From a checkpoint of a small self-supervised image encoder: 18.5 epochs.
Rows from block 4 of a small self-supervised image encoder, named by matrix and row number. Rows with one number belong to one channel. Each number is 128 + 24 x the weight over its row's rms, rounded and kept within 0 to 255. All counts start at 0. Numbers have three digits each.
After each channel's rows are labels from the 100 images, of 14848, where the channel reaches its highest value: "patch colour" is the nearest of a few named colours to the mean colour under the peak; "place" is the part of the image that holds the peak. Only what is clearly more common there than usual is listed. The data: regions of photos with short descriptions (Visual Genome). In brackets: how many of the 100.
# convs0: first 3x3 conv (model.blocks.4.convs.0.weight, 96x96x3x3, each kernel summed), inputs 0-95
# convs1: second 3x3 conv (model.blocks.4.convs.1.weight, 96x96x3x3, transposed, each kernel summed), outputs 0-95

convs0.18:126142113139140123124082112098117101125099136146144136136087162176155140093096118130154156139151137128120140098097134093144160097112117045137116118148118137109140125140155150152122119145099142113097154119177132117105101150184132108152092134106117154122107128112114181153128163133128106093
convs1.18:115145121139135143148110125081123116153130127186131137144128142148160149124119117124175167112146128067112158048124118128109174130095141133109128150143106149146107132117129148074145121107126104106098124149153163106135130162161139088146138073162128118116126131126151183113114123124113114128
patch colour: black (42)
place: bottom right (28)

convs0.9:139126147146131197174093137120190131110137144139128138105142097108133134141075153132175155140109120134143097076106108117132159119128109150157142097139115137111104114140091143125107136117139102125140177105098111145131094178136157128131109118100127137123117139165104119128185120167146131157
convs1.9:092105101109124202108111128117200110100135137144142113116118124122135133118128143128111176105166126169098128107103123119109123137126132148107142112153120058113135096136166115156128099124114168119145124113102143145141139128159149081087092144139112120128156094135091114109122128108145168153
patch colour: black (40)
place: centre (32)

convs0.31:146124137182124088170156159113104145084139104175113145133136086131122121109121150110138119112124129159153161121074139161159126103137155172176111097128133132172070116128171119150132106142116080130128111116103117140141091144156155117100101126093146106147103120114127107141121136143112119120
convs1.31:096119109150106111067147137063128137072152110159122090083119122113097162119109121098156118132122116141101128125114133119181115129108128142137131120143100114178115109128177079095077150128135135111112103165120128128136094098076106139119118124107103130139124135134124108140101129134141120091
patch colour: black (83)
place: centre (28)

convs0.81:128123165154143123164125140117139115128129096147097128128155122118116144134089129128128137142118136116147122111142146166138147096129128163124149039119173108115087101116085084111117124128067099112159086105155144143114118135159168142136124130090128106167107141116135164110128141128159133177
convs1.81:113112122111144140114128148117132155125131124139108126109086090106158127139105184144108128108162130124108188138105128106118150154086116170056139138159144124162083148151186119097114144099133162120128128141093116143128153109096117119120149128132100165094153139141133146114144123089127173141
patch colour: pink (30)
place: centre (27)

convs0.62:128133116128084128112163126177142128132109096093111084160133157130158132134116113118113132157127090085130128099153115141144159112153087128104110201123105132088153094128090177117190148098106134119145152125118092128135089150102118141115131152133127136120127100178127128150129114148123148115
convs1.62:151146153127127095111125111145158111137150162115140130151127181140123140143139147133073118129136122125165080143140124104108094059155099111156146132135120125070108081128099119141148136131148128138110132096162113119125166140092175128140135130163145110116066125128152128125140131140107070144
patch colour: white (66); pink (26)
place: middle right (34)

convs0.35:131116101119132115113135138139127141145123153113116078161088166128138139107137130139138110102121128128127114175131133126128109163115138124155133129095168085111129106087120175128091126147127108094103142160128145144142171120141152133068140099102118081126131067181139104147137113191120160118
convs1.35:144076111113145127121125127103131155100114148127128096079147052153091120118135099119118086133154153153090132136108114084141115096083143141156137154120128138134106064083102148116110116123146128161148112151131120106139167124101143131086133150143127144138129116148099082129143135113163104140
patch colour: white (35)
place: top right (41)

convs0.95:167121108141154135111144128086149153118091110171110085149111117091125127128144128113092117146150144087166127105131115143147102166107136162117134174106144093131081114140115108117164070150117102154134120144084097131138122133138133101140087130176115096153081103117120119126128138080119132132
convs1.95:117116136143180125145194135116148114100124137129151090079122113133100157160125163138105091112143145124129150131118218129150136131157150149171139148082154120179162124113159116152111146136132097138158128128126122153146128118118139160176132121143120138128139137122115170147095124155117115129
patch colour: black (30)
place: centre (27)

convs0.2:135106119177157161116116112138102076154104108142106123140120142128128085128084096147128104145142136106104135146158147154124161079116142167130120179143111103134129096099129129104122116145118151143140151097093105148150131128142140114114136141146101126095151122137137127140117117115162233117
convs1.2:128130143149132128115130142134135107148152119120111102138120147114123139154153153150140103136105132113128102162182120113149128047155127124139146198153128122113130122110123098147144153156103133151108095086131155139128138150085139106134163134113137118170105130172168136197137151128093083133
patch colour: white (48); pink (34)
place: middle right (36)

convs0.52:146096128086128112097144121151135129155128131145122123100111152099145138156156146107134089120130174068127117119113103101173134098090129133137112131125164120094113113142175128091144174111146120101125133161137138130129140183111106118130107167101111093105125159137145111107108143147181076102
convs1.52:132128113121128132157081155137158116132137128114111128115110122123141128149128120168123115122111113164177162157139114202086088103161132143165145139128155101107113123129141085175117114161120146149189135125179124161147133093119098124082142115117128129154113128122123134136181119088142139113
patch colour: white (50); pink (27)
place: middle right (29)

convs0.56:116121135174128124128110163148130103120094106119116128112128161120128151136121140161137135141153142128139120119154115133134142190127164133128102171192096120128065132112115119113140108172184176110115132125128120137150136112149119128118118148089106038117157128095144128098128100119135137146
convs1.56:152119142146119157137111164128132168176137149084132118118147150135148135104141140164153129107123120122150117146180095129124138129150158149132130198142143129108091169111097137142137155170133135144167113167160148109128107099147103103119130132064127090129098159155154085128111128096117133139
patch colour: white (47); pink (33)
place: bottom right (31)

convs0.21:103126121138121109136160128132131111128169128128098100107128090090140184128125158096128163175120153128117120129174152150155128187128157129114157097146128147133138154097100114154145136180170090145119128145118131099068142123135143120140144144109104096128169133149129143093145139113165092156
convs1.21:128166123159120135098128152142101134130149130089134144118128092151120144148149133166154134165159129105156143120149125135152119244138166106146152097164115155113090128151084134131189146170125152129143145128102128136137146162141142109117133126102133126144143103134154129104131121142138147131
patch colour: white (57); pink (31)
place: bottom left (38)

convs0.15:118099136149114112110167127110142144145138113130113120111137141110105128169140124102100136132149172139103130128138118142171113160083158136094129166096123149112142128122139103153150111145119150185128128143094072160088115146170185132173108111117139180145108097114083160112128128143105139114
convs1.15:092090145147141136148175086128166130093149131120152140117110128138159128135160143114129135126140121122130133128143192127153128132179171173100115166104139117163145131132120128116156123128127140114128131118124071118129090095131188148174105111166128100146128124116102167148155121185142136122
patch colour: black (68)
place: centre (29)

convs0.10:102142106110121128103087094174128133153144137122139116099099087120160151167113117124130164116135099110128128135106108110118127138114134102074128122120097131089128130167095136120146102153140132116139140144065154114144171219117141099124185135122116149082139151128125147141130119114121132116
convs1.10:182133154135091134139132163141114128154158129105125124122136091096160101142096136095116126121156130174161147178129129156123140110161113131123161128127133129142126148126118128122140110127144142129136118131103112078112170114114122101139206140106118093112093101128169123120131139125170206107
patch colour: white (32); pink (32)
place: centre (28)

convs0.40:112123093128150116115132114128141118182103128148115116128146122133128154135111134117117079128113141139097132128106128128115115125128083117128110143128128130128198117181130164143164147083066128110149119149128128146143128128186152128141128122109124198151098138144077120163119134194156135126
convs1.40:123120108146112110129149132128147132176141141128122115151100101154142111128158092071142123135121141113132108118126126104143142091141123121140109077130117128077242134159081121120151149128152116145124139076153146121132162128106096113119123156135150097109119133134135123179119121135152140148
patch colour: white (65)
place: top right (30)

convs0.69:142172128098148093169195128142162162124128112128087109140127138115156108153107152145124128129128148084127138140108161149106093123078127126085128132108174153143130143126127120102132147131143133172146151140137102159095146150127112102124131150142141113121154069179118136128109122130069102142
convs1.69:123167112104127150130137114153162114110136149107146150151163071143114133143185139120135120102203112106122147098133146073170111141107089130111164161141150085115121122098125115167153143088099143140103137112165128113111121118117118096142090177129136132124143128128153138130100134121159114138
patch colour: pink (27)
place: centre (34)

convs0.26:116100112143134134129089113141102095160146144143146105110098079156140205147113201106079128128117126141130115117112109148115108146147140110128143131139111117090156114131115133115148131079136115107156122152147159113112159095124128115140141169153102159151147083099117141138133153107128142179
convs1.26:144065136162154120114119145175150118154112094114137086163107150147125131128123128149111121108125134142131096116095122163094140129132128128128119139226117134116158128128089119115142167147106131136074103057066118113128140132153112146109142128108130129134144128123150128138112141116105110137
patch colour: white (44); pink (26)
place: top right (28)

convs0.51:093153081112165113109072130146119128122128078102149130128117141175113141106127074134155112177144133110132126103147108099086111135181152095177111120115110128149151128154088093155105143139122118152100133136095136140097097140155111150162152122128149091111135163134114115144130114143146128113
convs1.51:130127180137153131113074107153186117128105137115143134128121138149136119166128098126087105097115152128137091123105101121130116137132099141185132128129094111113127134105098125140126160133118144101178148145158172098166142110146099102111159128085148108076099179144128128110115119126101155111
patch colour: white (49); pink (26)
place: bottom left (33)