python train.py --arch="preact_resnet" --model="self-supervised image encoder" --dataset="regions of photos with short descriptions (Visual Genome)" --train_examples=203450 --image_size=48 --crop_scale_min=0.4 --horizontal_flip=true --translate=0.12 --color_jitter=0.6 --method="byol" --norm="batchnorm" --activation="relu" --padding_mode="replicate" --depths=[2, 4, 2] --kernel_size=3 --stem="single" --avg_pool_shortcut=false --widths=[48, 96, 192] --projector_hidden=1024 --projector_out=256 --projector_hidden_layers=1 --target_momentum=0.99 --init="kaiming_normal" --residual_init="none" --optimizer="soap" --beta2=0.99 --lr=0.003 --beta1=0.95 --shampoo_beta=0.95 --eps=1e-08 --precondition_frequency=16 --max_precond_dim=512 --merge_dims=false --one_sided=true --adamw_lr_other_params=0.0017 --grad_clip=1.0 --gradient_centralization=true --magnitude_pruning=0.7 --steps=14700 --batch_size=256 --epochs=18.5 --lr_schedule="linear" --final_lr_fraction=0.05 --warmup_steps=290 --weight_decay=0.0 --adamw_weight_decay_other_params=0.01
Rows from block 3 of a small self-supervised image encoder, named by matrix and row number. Rows with one number belong to one channel. Each number is 500 + 40 x the weight over its row's rms, rounded and kept within 0 to 999. All counts start at 0. Numbers have three digits each. After the name is the row's rms in percent of the matrix's.
After each channel's rows are labels from the 100 images, of 14848, where the channel reaches its highest value: "colour at peak" is the nearest of a few named colours to the mean colour under the peak. Only what is clearly more common there than usual is listed. The data: regions of photos with short descriptions (Visual Genome).
# convs0: first 3x3 conv (model.blocks.3.convs.0.weight, 96x96x3x3, each kernel summed), inputs 0-95
# convs1: second 3x3 conv (model.blocks.3.convs.1.weight, 96x96x3x3, transposed, each kernel summed), outputs 0-95

convs0.38 117:500494462544485479535461564541499474509477500546430502471497520500593500511466500485520484600466550500468511505442541500470510471485474434525450445500444529511355444459521512515535464521478492527486531459494520539487500542513640485488494523454443509500492455474526475481584500579531517500
convs1.38 082:488473477543516472493515466500476455540407504460511495474523508502520481585446425547488492493554498500543488534535557500478483449500521546556460547517430533525452464380549469520541499513500561490435513440500554463520484553522636467503526509522504497500551446436469506505560473513489551488
colour at peak: pink

convs0.56 092:550490516443525515509514414533552538493460559539527553562528492543500527425487607474558435404548457517599527474519449499556470452480525475502497474517527432489540495541456553486524492497450490481537498516503574522557454509576523552506485524500473548500525443515538525541520535494488478480
convs1.56 115:573515501537350510521500489514611487511443491504522558497503506537552491479480512477519432461468518480465446500476490451500494478454598476510485452508561511530522510427530470485413499519513502519521518419494495481468604509516445507531453458500502476485550466515529560490446536462484536464
colour at peak: grey

convs0.41 103:514537481443472535487536479592500475542520543462531514510513495530564516539574500536547468504457455486500478461548487476421511474550487543500550482543571499471541552497444500481459587500511540429500474503548485453431482507488449531475578494523480463486486509554565457534395518548540571550
convs1.41 087:519517496473484437517475523529559484463538528465481472591545514534453517540512545507502397549485476531521447522473527473549450466513525470500510493487429528478445443471595540481522530489524451542545547492488497505469549500393552496430528522479500439529478493558487522530416487518470466602
colour at peak: pink

convs0.8 097:553549469519482474436463573480474512551458434513522544579469543531465468570500477490575500509511575430512490485567543421540536489427508501495462518524446533512516521529510425485461500500465526460500501519509455494473446482500460511550473548500572509443427563459552526551457476537481560460
convs1.8 081:457481449485471564472430500443440457475472512474535459517554512522527518477500536528559535478471491523503526494487427408500547507448461449431533493471473555518491447549456516435478513489456469541504449550522491446561436502546462463537507428502571488432503557452500501472464457397488482488
colour at peak: black

convs0.29 122:449500517481411496498463493459525551524500496452514492552498548593516480443506473387421500499469491555519471461515424472500500469472460390539411508520498520525535561521574491500502518468460507533416534495498514436438501453525537480537506499517487485481500486488507543559563500545463468442
convs1.29 110:488436512487396482502538490517519486529493486553465468509425518553505467450516410460510441477497515505546498429458480567507518522505504458465435516488462482506500550457517549472470521588509515461399593435493464457500515493541532487463527513536516546516522500454455511507489560503383486462
colour at peak: black

convs0.82 097:452554520451425500467476477500520440522511481507591515542459464471497554500579476564563509500546480519521485561529471388502525513465473478472424563543549527557500518486505506555500485447499488479526494500554532410460461513528471488600485522484450516456469485462472500556500496500511498402
convs1.82 096:503570534463420477472466500479523557470451486518531516510520504418488504549587442406525578483459464487479486476558528418533504462562444486474473500447438480524533542499481489471510501476527441524460511481503504471525509560524542505546460431500430490437485598492458518465478476514481536432
colour at peak: black

convs0.95 090:526512564486496463512438487534513438456516537500552480522500486538516485477534433518580455477500546488495513539584452500460537547420470461457519457434523463481517503511525515528450390572497455478497506487536559520473517542470479492562443487429455515470500489518457465404490603461513502474
convs1.95 104:584520567549545530509560486468512495482475547485479441521488511417411476521500494456500518476486514516526497501503559470556521515500521452538435475528532517485504501551500415543503543482518439552493454519532559537591488578518496514535370520482489503559466501500584528482518502539564542500
colour at peak: white

convs0.62 118:489461433500545533517464458507500468489446539407457434447489503472507554532511552512447567437502448445486525458599550544511470506565499459489499527525486472449500562509450531479493545500477500454502541515384485554456555479525431493467470512535492516486554462485509473547477531508538502587
convs1.62 099:459520434465549538471510495536508448503550508459483480500525498530513492568473476528436534486507498515494481559467571475470445479527504393612436480469619527538514465436471491536486447480459477509424528459494490550467544433500482523507562565463446539473537443510510510493537485537488526526
colour at peak: pink

convs0.43 108:542484511534476551486567515456517577541531520512512502448495531619422478542516521514436441463478541563588506485543449468477490555489500521513455500479506511471458516529527476486461513501500471476543549485494467447521500378514523544519557484518514490632445527477507488560453493494496516471
convs1.43 106:484431513468489484493553507532487458498512500483539478526506551541443477526463467511457420493526445512522476494515510521538518492515517517516454500456508482460503466490536516434429501533481471501500500502497500485550451391521473503529491576526525471501500540481483497507489464508265438493
colour at peak: grey

convs0.66 093:482526530520455444519517484453523434578544422498518511505519528468479478526537525598480400494434449471467553533512463452494544500559533555507451500543500481494479463474483521492522500474445452519515498547425521494528537478507417518540446541462554530521500610514447517571465529541466527481
convs1.66 083:557417516525411542545410485475504451452456460543549511473522443530536459539547509520515411429476463504574510478496433447487554478474471520478517480554551526494479496534540442467458566448512493485515425472495522428523516516529481523484539534548483428499474500547512531495441475443496528527
colour at peak: black

convs0.20 083:552498622525574493505465520520518540448500500522500474456500482469487504541506483548513510490493517554599540584410492497499476501552496518471489491428504452487439540496500472572490471510500469443485500440491536542548430512414500466464452550474543541488443491486449488570592479525522508476
convs1.20 101:528448583529531573620497536549474413393518500459512473481494568542496555522491477532421477515486481509517494589517517531483512492552451477512427477515515478478532593486523439483470556508483472471530441506517570516572507483532524508495489494490522462514520534464497506521562542485444496512
colour at peak: white

convs0.31 107:527453553474518508435507504482500476524530482467607463433422529468465490519651548506509494434522508366507485437543449493531493552523500467538515541519509521543506500482478519477500577517494490500537494522472559449522477469453459514525518521487536500540523572458520519500501547460484541542
convs1.31 091:470520500475546483490515497472602466439480517460516444514527516531534527532690495525461478552488479480516522470443481513537464472518573475537521531437430508504495504492464545510483498539465491542516492522510423488500556496481481480401509503495532490491464599497471534480537481577482482478
colour at peak: white

convs0.14 088:515500500533539481525535500465557513500591495517456480554438427472524573488515569485448594534463492500448472418525433446486484531497462533479584459408519490464520501470486468489458506460474443475529538576471501457465457479469531468544502500552482549500434459523536510422510508455500462478
convs1.14 093:514548494510442474496470531520537444514578542451500546498500514502519517557481538491470606553554529488475462515528500477521475465496476509484580534513552531433532509484406539556557475498485559480472516448562505415390563485464430454472502497554457438502478500485516517481522525529554541510
colour at peak: grey

convs0.52 105:565522495535500489500500479486489562496432437440556527469409524456492551506537462585549522545513469500500487430462581492538509543500500517461506529481450471464484545473478485483508521544500485461548558527524505570500434549516389450435399500500500482471471514472506438471465533461559515500
convs1.52 098:542531508521542478490510493559515464554518450491511469509501499470492538529491475481499425512500478500503558548470491500476510522554427438530479475505659560528510574458527445469484511553440547484513402562501542547537564542444580520484487559477500452537483527525480517510524481554554513496
colour at peak: pink; white

convs0.51 106:493532441577511497511534534478446547454508484500475492528410556372549521469495432425463547515510521487501519486467500562556472507546509489549471500443492524520518489561518458499479502510530551472471564440497473567507466482471522470469429465533446446538506420577494553496503500432514512534
convs1.51 088:500580513455682438499503513526419523556534481478547479520442466469506489493452485484548567500561492488505495473485602512512557473500484544476503499491511478493483472489500492489574499540475535489519502474507494562521467527453526456542483519507545544515500419497499510486431544537586543517
colour at peak: pink

convs0.55 099:548515493487539492480522469451481522500540466595448527500463466533472526500516456551586429433498506495452465438503545545467489516459466520523468493479477481467512535492515516472461558461524528418523483477600425463500475498368489443482481481500527596448462527491507480577500482500520518459
convs1.55 090:537580535477556453482476470558530528519527518417503513509509509480499557475474520529555596500486573534544494431491511512492516417558468515463442485537562491455481505530531464495588436471548512497475443501490487494472530560437491508500444526484500471543388486500500500467540408554508533513
colour at peak: white

convs0.93 099:460527515563506500502463577512471500524487499525465579476435495491589464528434450500553479462472477500520494478518500522533484447500500527489419542491475574500521411480475548439517616463450516502448476528530489564485496502494491445481477529500571491524513488482525604605554503515501530476
convs1.93 095:446485513488454484511559514554522500500496480413469539471522587485440517520440548471523509551517534508550543487494497554508548438538463525477500411470601529454454510500496511458500502550552519498543485471541511469544526454502569522445381526553559500528472479495496490524603484536486527522
colour at peak: pink

convs0.57 107:476518527482466536475506469550492470460476498476445556484532515498510500527452502522466475567469589500523483475530540510520544420500531487541500491508550392418521432513545490533448662447500549508491481487509511499541421500493575443500523462516482484511490499500504433525540489550468565516
convs1.57 109:457497469470526524510497419529499496504485453513524572525515488438366441488497526536523476496495666515509472522481493500516498473494529519468527507459478455437488441510534535542479412499494556548518499545498550506493458435432510538506461519517545454536476486509503422523453454520505462462
colour at peak: pink

convs0.69 098:511480467490479460627500528440489480447457544487494553500401461438544520500478451485582522501522476530497489486544505545500512548469543521456430437500505511532491569520483550492487458527563451456471456467512493520526563543562500464476422470508410503456505470557466461495499521500492426460
convs1.69 094:517575474470553481481532506545497576521562571433500409516489504500469533513456518502512610542500490508517491523519493472535475577498479453512500451514483531521500564517445544510526520574492476508399528514467532517512541447475532567519461500439452471427481435494523499412468476541556497464
colour at peak: white