Rows from block 2 of a small self-supervised image encoder, named by matrix and row number. Rows with one number belong to one channel. Each number is 128 + 24 x the weight over its row's rms, rounded and kept within 0 to 255. All counts start at 0. Numbers have three digits each. After the name is the row's rms in percent of the matrix's.
After each channel's rows are labels from the 100 images, of 14848, where the channel reaches its highest value: "colour at peak" is the nearest of a few named colours to the mean colour under the peak. Only what is clearly more common there than usual is listed. The data: regions of photos with short descriptions (Visual Genome).
# convs0: first 3x3 conv, stride 2 (model.blocks.2.convs.0.weight, 96x48x3x3, each kernel summed), inputs 0-47
# convs1: second 3x3 conv (model.blocks.2.convs.1.weight, 96x96x3x3, transposed, each kernel summed), outputs 0-95

convs0.14 123:123150125136105168151032113122127129104133120171138163149108128164115118126132094179124120101146104128097132123128133118115130118117150123125161
convs1.14 084:111094152110096173128110122133162115115129150137128118104105109224128121125102116146118102135138140135148091128146083096127112152135128137128134099118166145102170118122118141129111146128134134081120189138123131054128144120128131116164140130118187128173106112157133135146148117126112122125
colour at peak: pink

convs0.37 090:165138159113093126129121130165148094120106123156118138165094141100087118103139089151178103122115112150089127102157128106144118123108141175109135
convs1.37 066:146107128144128126139132128105110145097154121123123104173125108166096130156144093103125113123150112109128151105112073141142131190108115135075116118128114137107163116145128123114128128138117203121131201129132084095114118076108094122128136117109167135133102137141132128176098133122106112156
colour at peak: pink

convs0.77 081:128146161128128115116103128128128126078122105143121132128138105118104107130128102137130113118185075179060133128160120089128127123123128106130180
convs1.77 099:126100141160138129123136131128139123155128137106121072128139149128112076143124137099019130124128117117139128117139083150128131115110150128130137121121137142128129099128104129075115142134100126128082151127128110125123131061113159125128128128128178128159143089141123128109125188153093108169
colour at peak: grey

convs0.21 091:153137182128113138135128133122113107124150131138138116128118136128138125129135055157133130120135128158149170136137039098109147101121128142157103
convs1.21 093:139107143143166144123138169113139118157156141124154110144095125160153159127128139138165126119163098102122129091162088128117129111105112114119116128128143100137144160157167147133138128112093149107141113106123137101119075141111110142148109141139109143148102182039140109136188086141130115122
colour at peak: pink

convs0.65 097:128114144139153127126172132083114129122151125137121139141134136128139124133128074128092151088146118086143076164120082128165145159121139126184115
convs1.65 086:107099128127148159140107134130119141170108131151116145120166089087153098139129107121114100113115090133122090198144144077121090128119157083157127137119140131142113105129136097130098121124109112136126080151121145132145136146183134150115178155116094126130139106068157125177128123145150132133
colour at peak: pink

convs0.81 114:119172135093136086121118157125104138162105127149136147120122154131150109141107110132127139123138123103114160153127078156141151155107115159160053
convs1.81 096:157149162113153180129143135136131104131146118124162143102179095141130162092180151137152113123141128113087102151145131104125122143129152150135140130140179116140128139131112137150128144121116116145134066131125156159136128137073084156153120132114141146159128172143117127169141108117190179128
colour at peak: pink

convs0.95 103:117165128132139088188123143108089120113095118124142136167109154130161099134086103128124101114141121096121165139127117147146146148163108180116141
convs1.95 090:115115127137137164113137127115110103127141128118111144148102130116112100146229135131151128117128101117145093133109136145142133109130136128094138134124113120124129120116125051111117125109089116097129037184083116123127148093131116145098140123117104112135068137114135114128124118114126103118
colour at peak: pink

convs0.94 112:149148111125094158127123106148133149159113103140135142123123116115133221141140168110137141091079137122127135142109145155121109132138164139143086
convs1.94 101:111175113093071158112121147129133138076134130087109174132155134098118123159177115128145119137112118157174101092105146088153140123137080113117107118103133128120111128128142169132101131104156137122093179143142167123125105163128110103139095140150104138108105127135136128128139079161121153106
colour at peak: pink

convs0.87 139:119231109101110105125125158122122129184109109119128159148124139134164114128114097142110139121132096115115126135143128158143124142135101150098126
convs1.87 095:124119139133174151089125127117138109114164136108142145126123133144139163140205128128171119139136119168172113106156150142114110110122143124114155111135168093138118133138129117118162126124099114130150120150111192163111177128135112124072139105095142121174116183098077122112126126127113139115
colour at peak: pink

convs0.83 101:111169089134112156112107114106134128108103128174112154150098150128119113138115118081116128128115107170138140163145175134116139118111138123077183
convs1.83 083:116109128128153090128146122090141134087170120115135126139155168145103107131138097073112111138122118133128138163119109121127127108118131140115115121090118089128098094152129134129152128136144158148126185121128116128147091102139137114150128108119190136123167128139101148128121128173023114110
colour at peak: grey

convs0.60 106:060128141135093132105127123147120103142112158130150142128117145190109123094141130162154117128153118138130156124132102094125128151054143127137137
convs1.60 107:123113139129130141139136141144142115121101131150144140115173105127140134111101119146144084120136151147137141171140110101123137135112108184138156105139189112143176144128169121102104154122142164170140128085136150107137155148144100154132134121158130161128105173183159144140165158134169156176
colour at peak: grey

convs0.88 104:110126153135098143147093109120106120060132114129162141113134140153118128115155060195178136105124114114128149119139103112137124128128128134151128
convs1.88 107:120140146116108140132117148128138094152142160108128112168095091169146105117113115143133104138110125150125087096133104128143136126144124092111156134177148123142153143078142148128092141070098155136092137118143134057091123138102106132137126103154118129157103169141156098147165087154133095133
colour at peak: pink

convs0.46 096:161142136162140105136128151119124122151116116141152138112102149120129145134121078128132137112076142130178154103107065106146144133086145123126073
convs1.46 091:162095146127122128110128175158157155160155102128159098119124162134121106128107106138171148107139092154189094133159107128143114147124147113136152117113140114141111145147098121168133102074109139156160131133144084127100124119095137136129116179102116137142081168107149140104146093101127098107
colour at peak: pink

convs0.74 076:119144055146111123061148148153142083148151131112110122136126097126106162131133166119129140122111166158123119093120101096116128108104126128110136
convs1.74 122:151139137114078097142142128132152124094120183129143147141122133091147163000120116119125128100128142109124165145092123143135116128109128132128116119126104128122115161128138124118142128130140149119119148075147128156158117156135099136107086128135088144114124085142128140111153129144131101107
colour at peak: grey

convs0.5 109:121161118126121123129051141128146138141114132181163128150100134107116099113121077168110143123164116134084118110173132119132144123119114137128161
convs1.5 088:162128151124128104116128141140152087128128125144128127109156118183143140151128199169105107144134128139146083134128106093118110167154154190118097122143136159151132172098099120119120149128118105162131121175180081089101142104126140110153118130110163102114139128140107126123164128140106118136
colour at peak: grey

convs0.32 090:091121181113117142133099142158131135112110160159165089087126128161134118115111132155126120101167113149132133142143139113130146137190094166128149
convs1.32 093:099128115111082135122123136143100144128149135123128110120110071153153128148128120149125111102132130146117134138159128166112093152142106164128160184137144128119139101129128152145131140054145154125137139145135146084120150128105115128120131109213134110127097128171093126114148125151176137187
colour at peak: grey

convs0.12 096:116132094129112124122123128128126167127134165144139143128139128131091118107120154151137088150137109141128116117140085069147114196200117134117127
convs1.12 092:159118118099125090108146109127145160150159099096128101118107149093089102136096143142092167116123140129120118106108097139124156150180145097157110071075184120117138150119092123150101112139130119115137162109175128137112165082127104137110132129097132131126176132149134124115119128124128088111
colour at peak: grey

convs0.44 086:133131107128118137128105194136132156155150157129136128113065116106051128151151114140121124152100128138128110120128110107113100164110157121128099
convs1.44 082:151146106101130131096128161150105131145116131113119094134136172159146141128120107120157159132109100137135120128138132104100162155125116093127110108076112125175124192092083168118094090125174123142123193128117117110142131108150128125135112128087156130158151159131160148098098111155114106110
colour at peak: pink

convs0.71 106:143136124107129134110128219131128193133117139137132142138112164141122122134116128178118098133148128122106122139128133131168135185128086133118120
convs1.71 102:099115129146165131101153119133093161137172101103140092135128146134113140144128128128128176123116120145102093140174127144141116198119111139128149078077170128116145156116076145116133154128185136128124126128127152143095157074134101136140131128100153087172136134137126152120112115131141111156
colour at peak: pink; white

convs0.22 099:092150114110115123114163148145180156128097133078097117114122122086127181123112172139130115132091091118159117144128133171140112139128112128103135
convs1.22 139:123137114110069112144117114134155120113128153128134144151126112041117105147145151145174128102128137134122128109123154130116132134100105125110120114132156130151128140112124124125148122126139096108128142120125099188166144179132128051119091118128088136101121100163132129060143148132165146141
colour at peak: grey

convs0.26 101:110139117123115108129093156152158132128111134150147145105137173161142164138096107132098149115155124116126149106136070171121175140153137175136099
convs1.26 096:162178124155117114120151120130136121177128120126141156130156131146119124133158123151156088122148147110098108128133128067119123120117129148066145163120191098121101166099109123134136128094161085115128090173150141080128127138103124133113139133157137076142097170136120123120115126137152139159
colour at peak: grey

convs0.92 079:122151123132109114152138166124155101145077152101119128128127126112105117121119128175155049128128164124142141133104119064128133128121107128098151
convs1.92 092:139128117113141140129116130144115100142129156128128090174115120124121109128117107135116145110151127112132132095137109145109142140103119157100157118103134140160179169170165126155137119105132159106183136114160098138103103122064105116130165126105128163077098142178169155119121124130161071120
colour at peak: pink

convs0.3 117:098133128132122096076130145134135120133069143169128139120097119114148159123046137149109133125148128128154159112136117122146123169128120155106100
convs1.3 135:150164141079113147128130138180121137128107125128110115128150120107115125128073157169149119112154127097164124116142141116115079135118138178110161135117171125123128107115118071123134129126147126099181111171120105122152125168100118145120114134131102097105116151196129154110094145116128154165
colour at peak: grey

convs0.35 091:080148099161110109089128140152169143131200136120123192122146131127129128114133150124122126149116108117122093136146115092147119127134091094118146
convs1.35 109:121146112071135111122133121128142130125132117091162136109110148128114122052095128128119128104096153155128122128091128125155127128099116102202128126148114128118112155072158139148115139128136164104119148106126144155108149128130112121099148117096125101094180128179115102113154161169162101119
colour at peak: grey

convs0.89 077:109146150139116113109163082129134112135123127106140133127108106118119128124155082140109139138156103083146116120120211139148129166135096121137178
convs1.89 138:124133109147148108143154113112141125101126120128136100128117113101145161031126124071063131148065105154152143136122164174149136128142145132134145122156130142125128109144130101092139115131128123135122128119104139155136148116143134128106146120128089142159131104142105117119121187133144196137
colour at peak: grey

convs0.43 088:123137146154121092128113118137132133123128131148140136121103120104128081104114076149128140128233110136112142127139142123114128112128104148148178
convs1.43 093:141048117139149150112128109121134128143138128157101078141118133132093127134128128079056110119170134128137138123139075173128121135106154139150120140115150154098109125158146098083108112116111128152112113148121103149104129082141136121116128128139142124152141125116102123154134199115119124176
colour at peak: grey

convs0.93 092:124141089166084105112194127127128101138115143102135135092124110103116116109180135149143129142111111113121103083114143100140128160122094112134168
convs1.93 107:131113101120128095165111122120122133106151157115160093130118108085142180138111135124109141160118123137107141128105187156109139128123116105124109111143160119146137189150107153126136130139142127160111155108118128189128159104157156079081123105134077117143144076150131128102146135099155135166
colour at peak: grey

convs0.4 108:131147126142117101111137119149128097128112183111138130133156096134140125103102157109135177122178118119150132137115115079120124126210128113107110
convs1.4 108:136116169133142112133114142154115173165152121132118108118105137116124128145073146148137201140148128115144164134119128111132118079128139167114143141136147103144090115128128121131086141131125169130134106173140128160147099112099105158106128153218153097111158135169123112137129160122141136132
colour at peak: pink

convs0.75 078:109148085133117128097124080160128127162126145124143176117135124136132142115177161143098124135086170087133118109104118128150141138135091109140177
convs1.75 108:137186114119144104130049123135161128127128100130151121109128138128151143122128135114138128158161122136117128140116148098075121139086098113163110110119135134121102176128140166138124145142125143174122136100158137153134123128155148081105137102140107129069147074155128105135139128073149113092
colour at peak: pink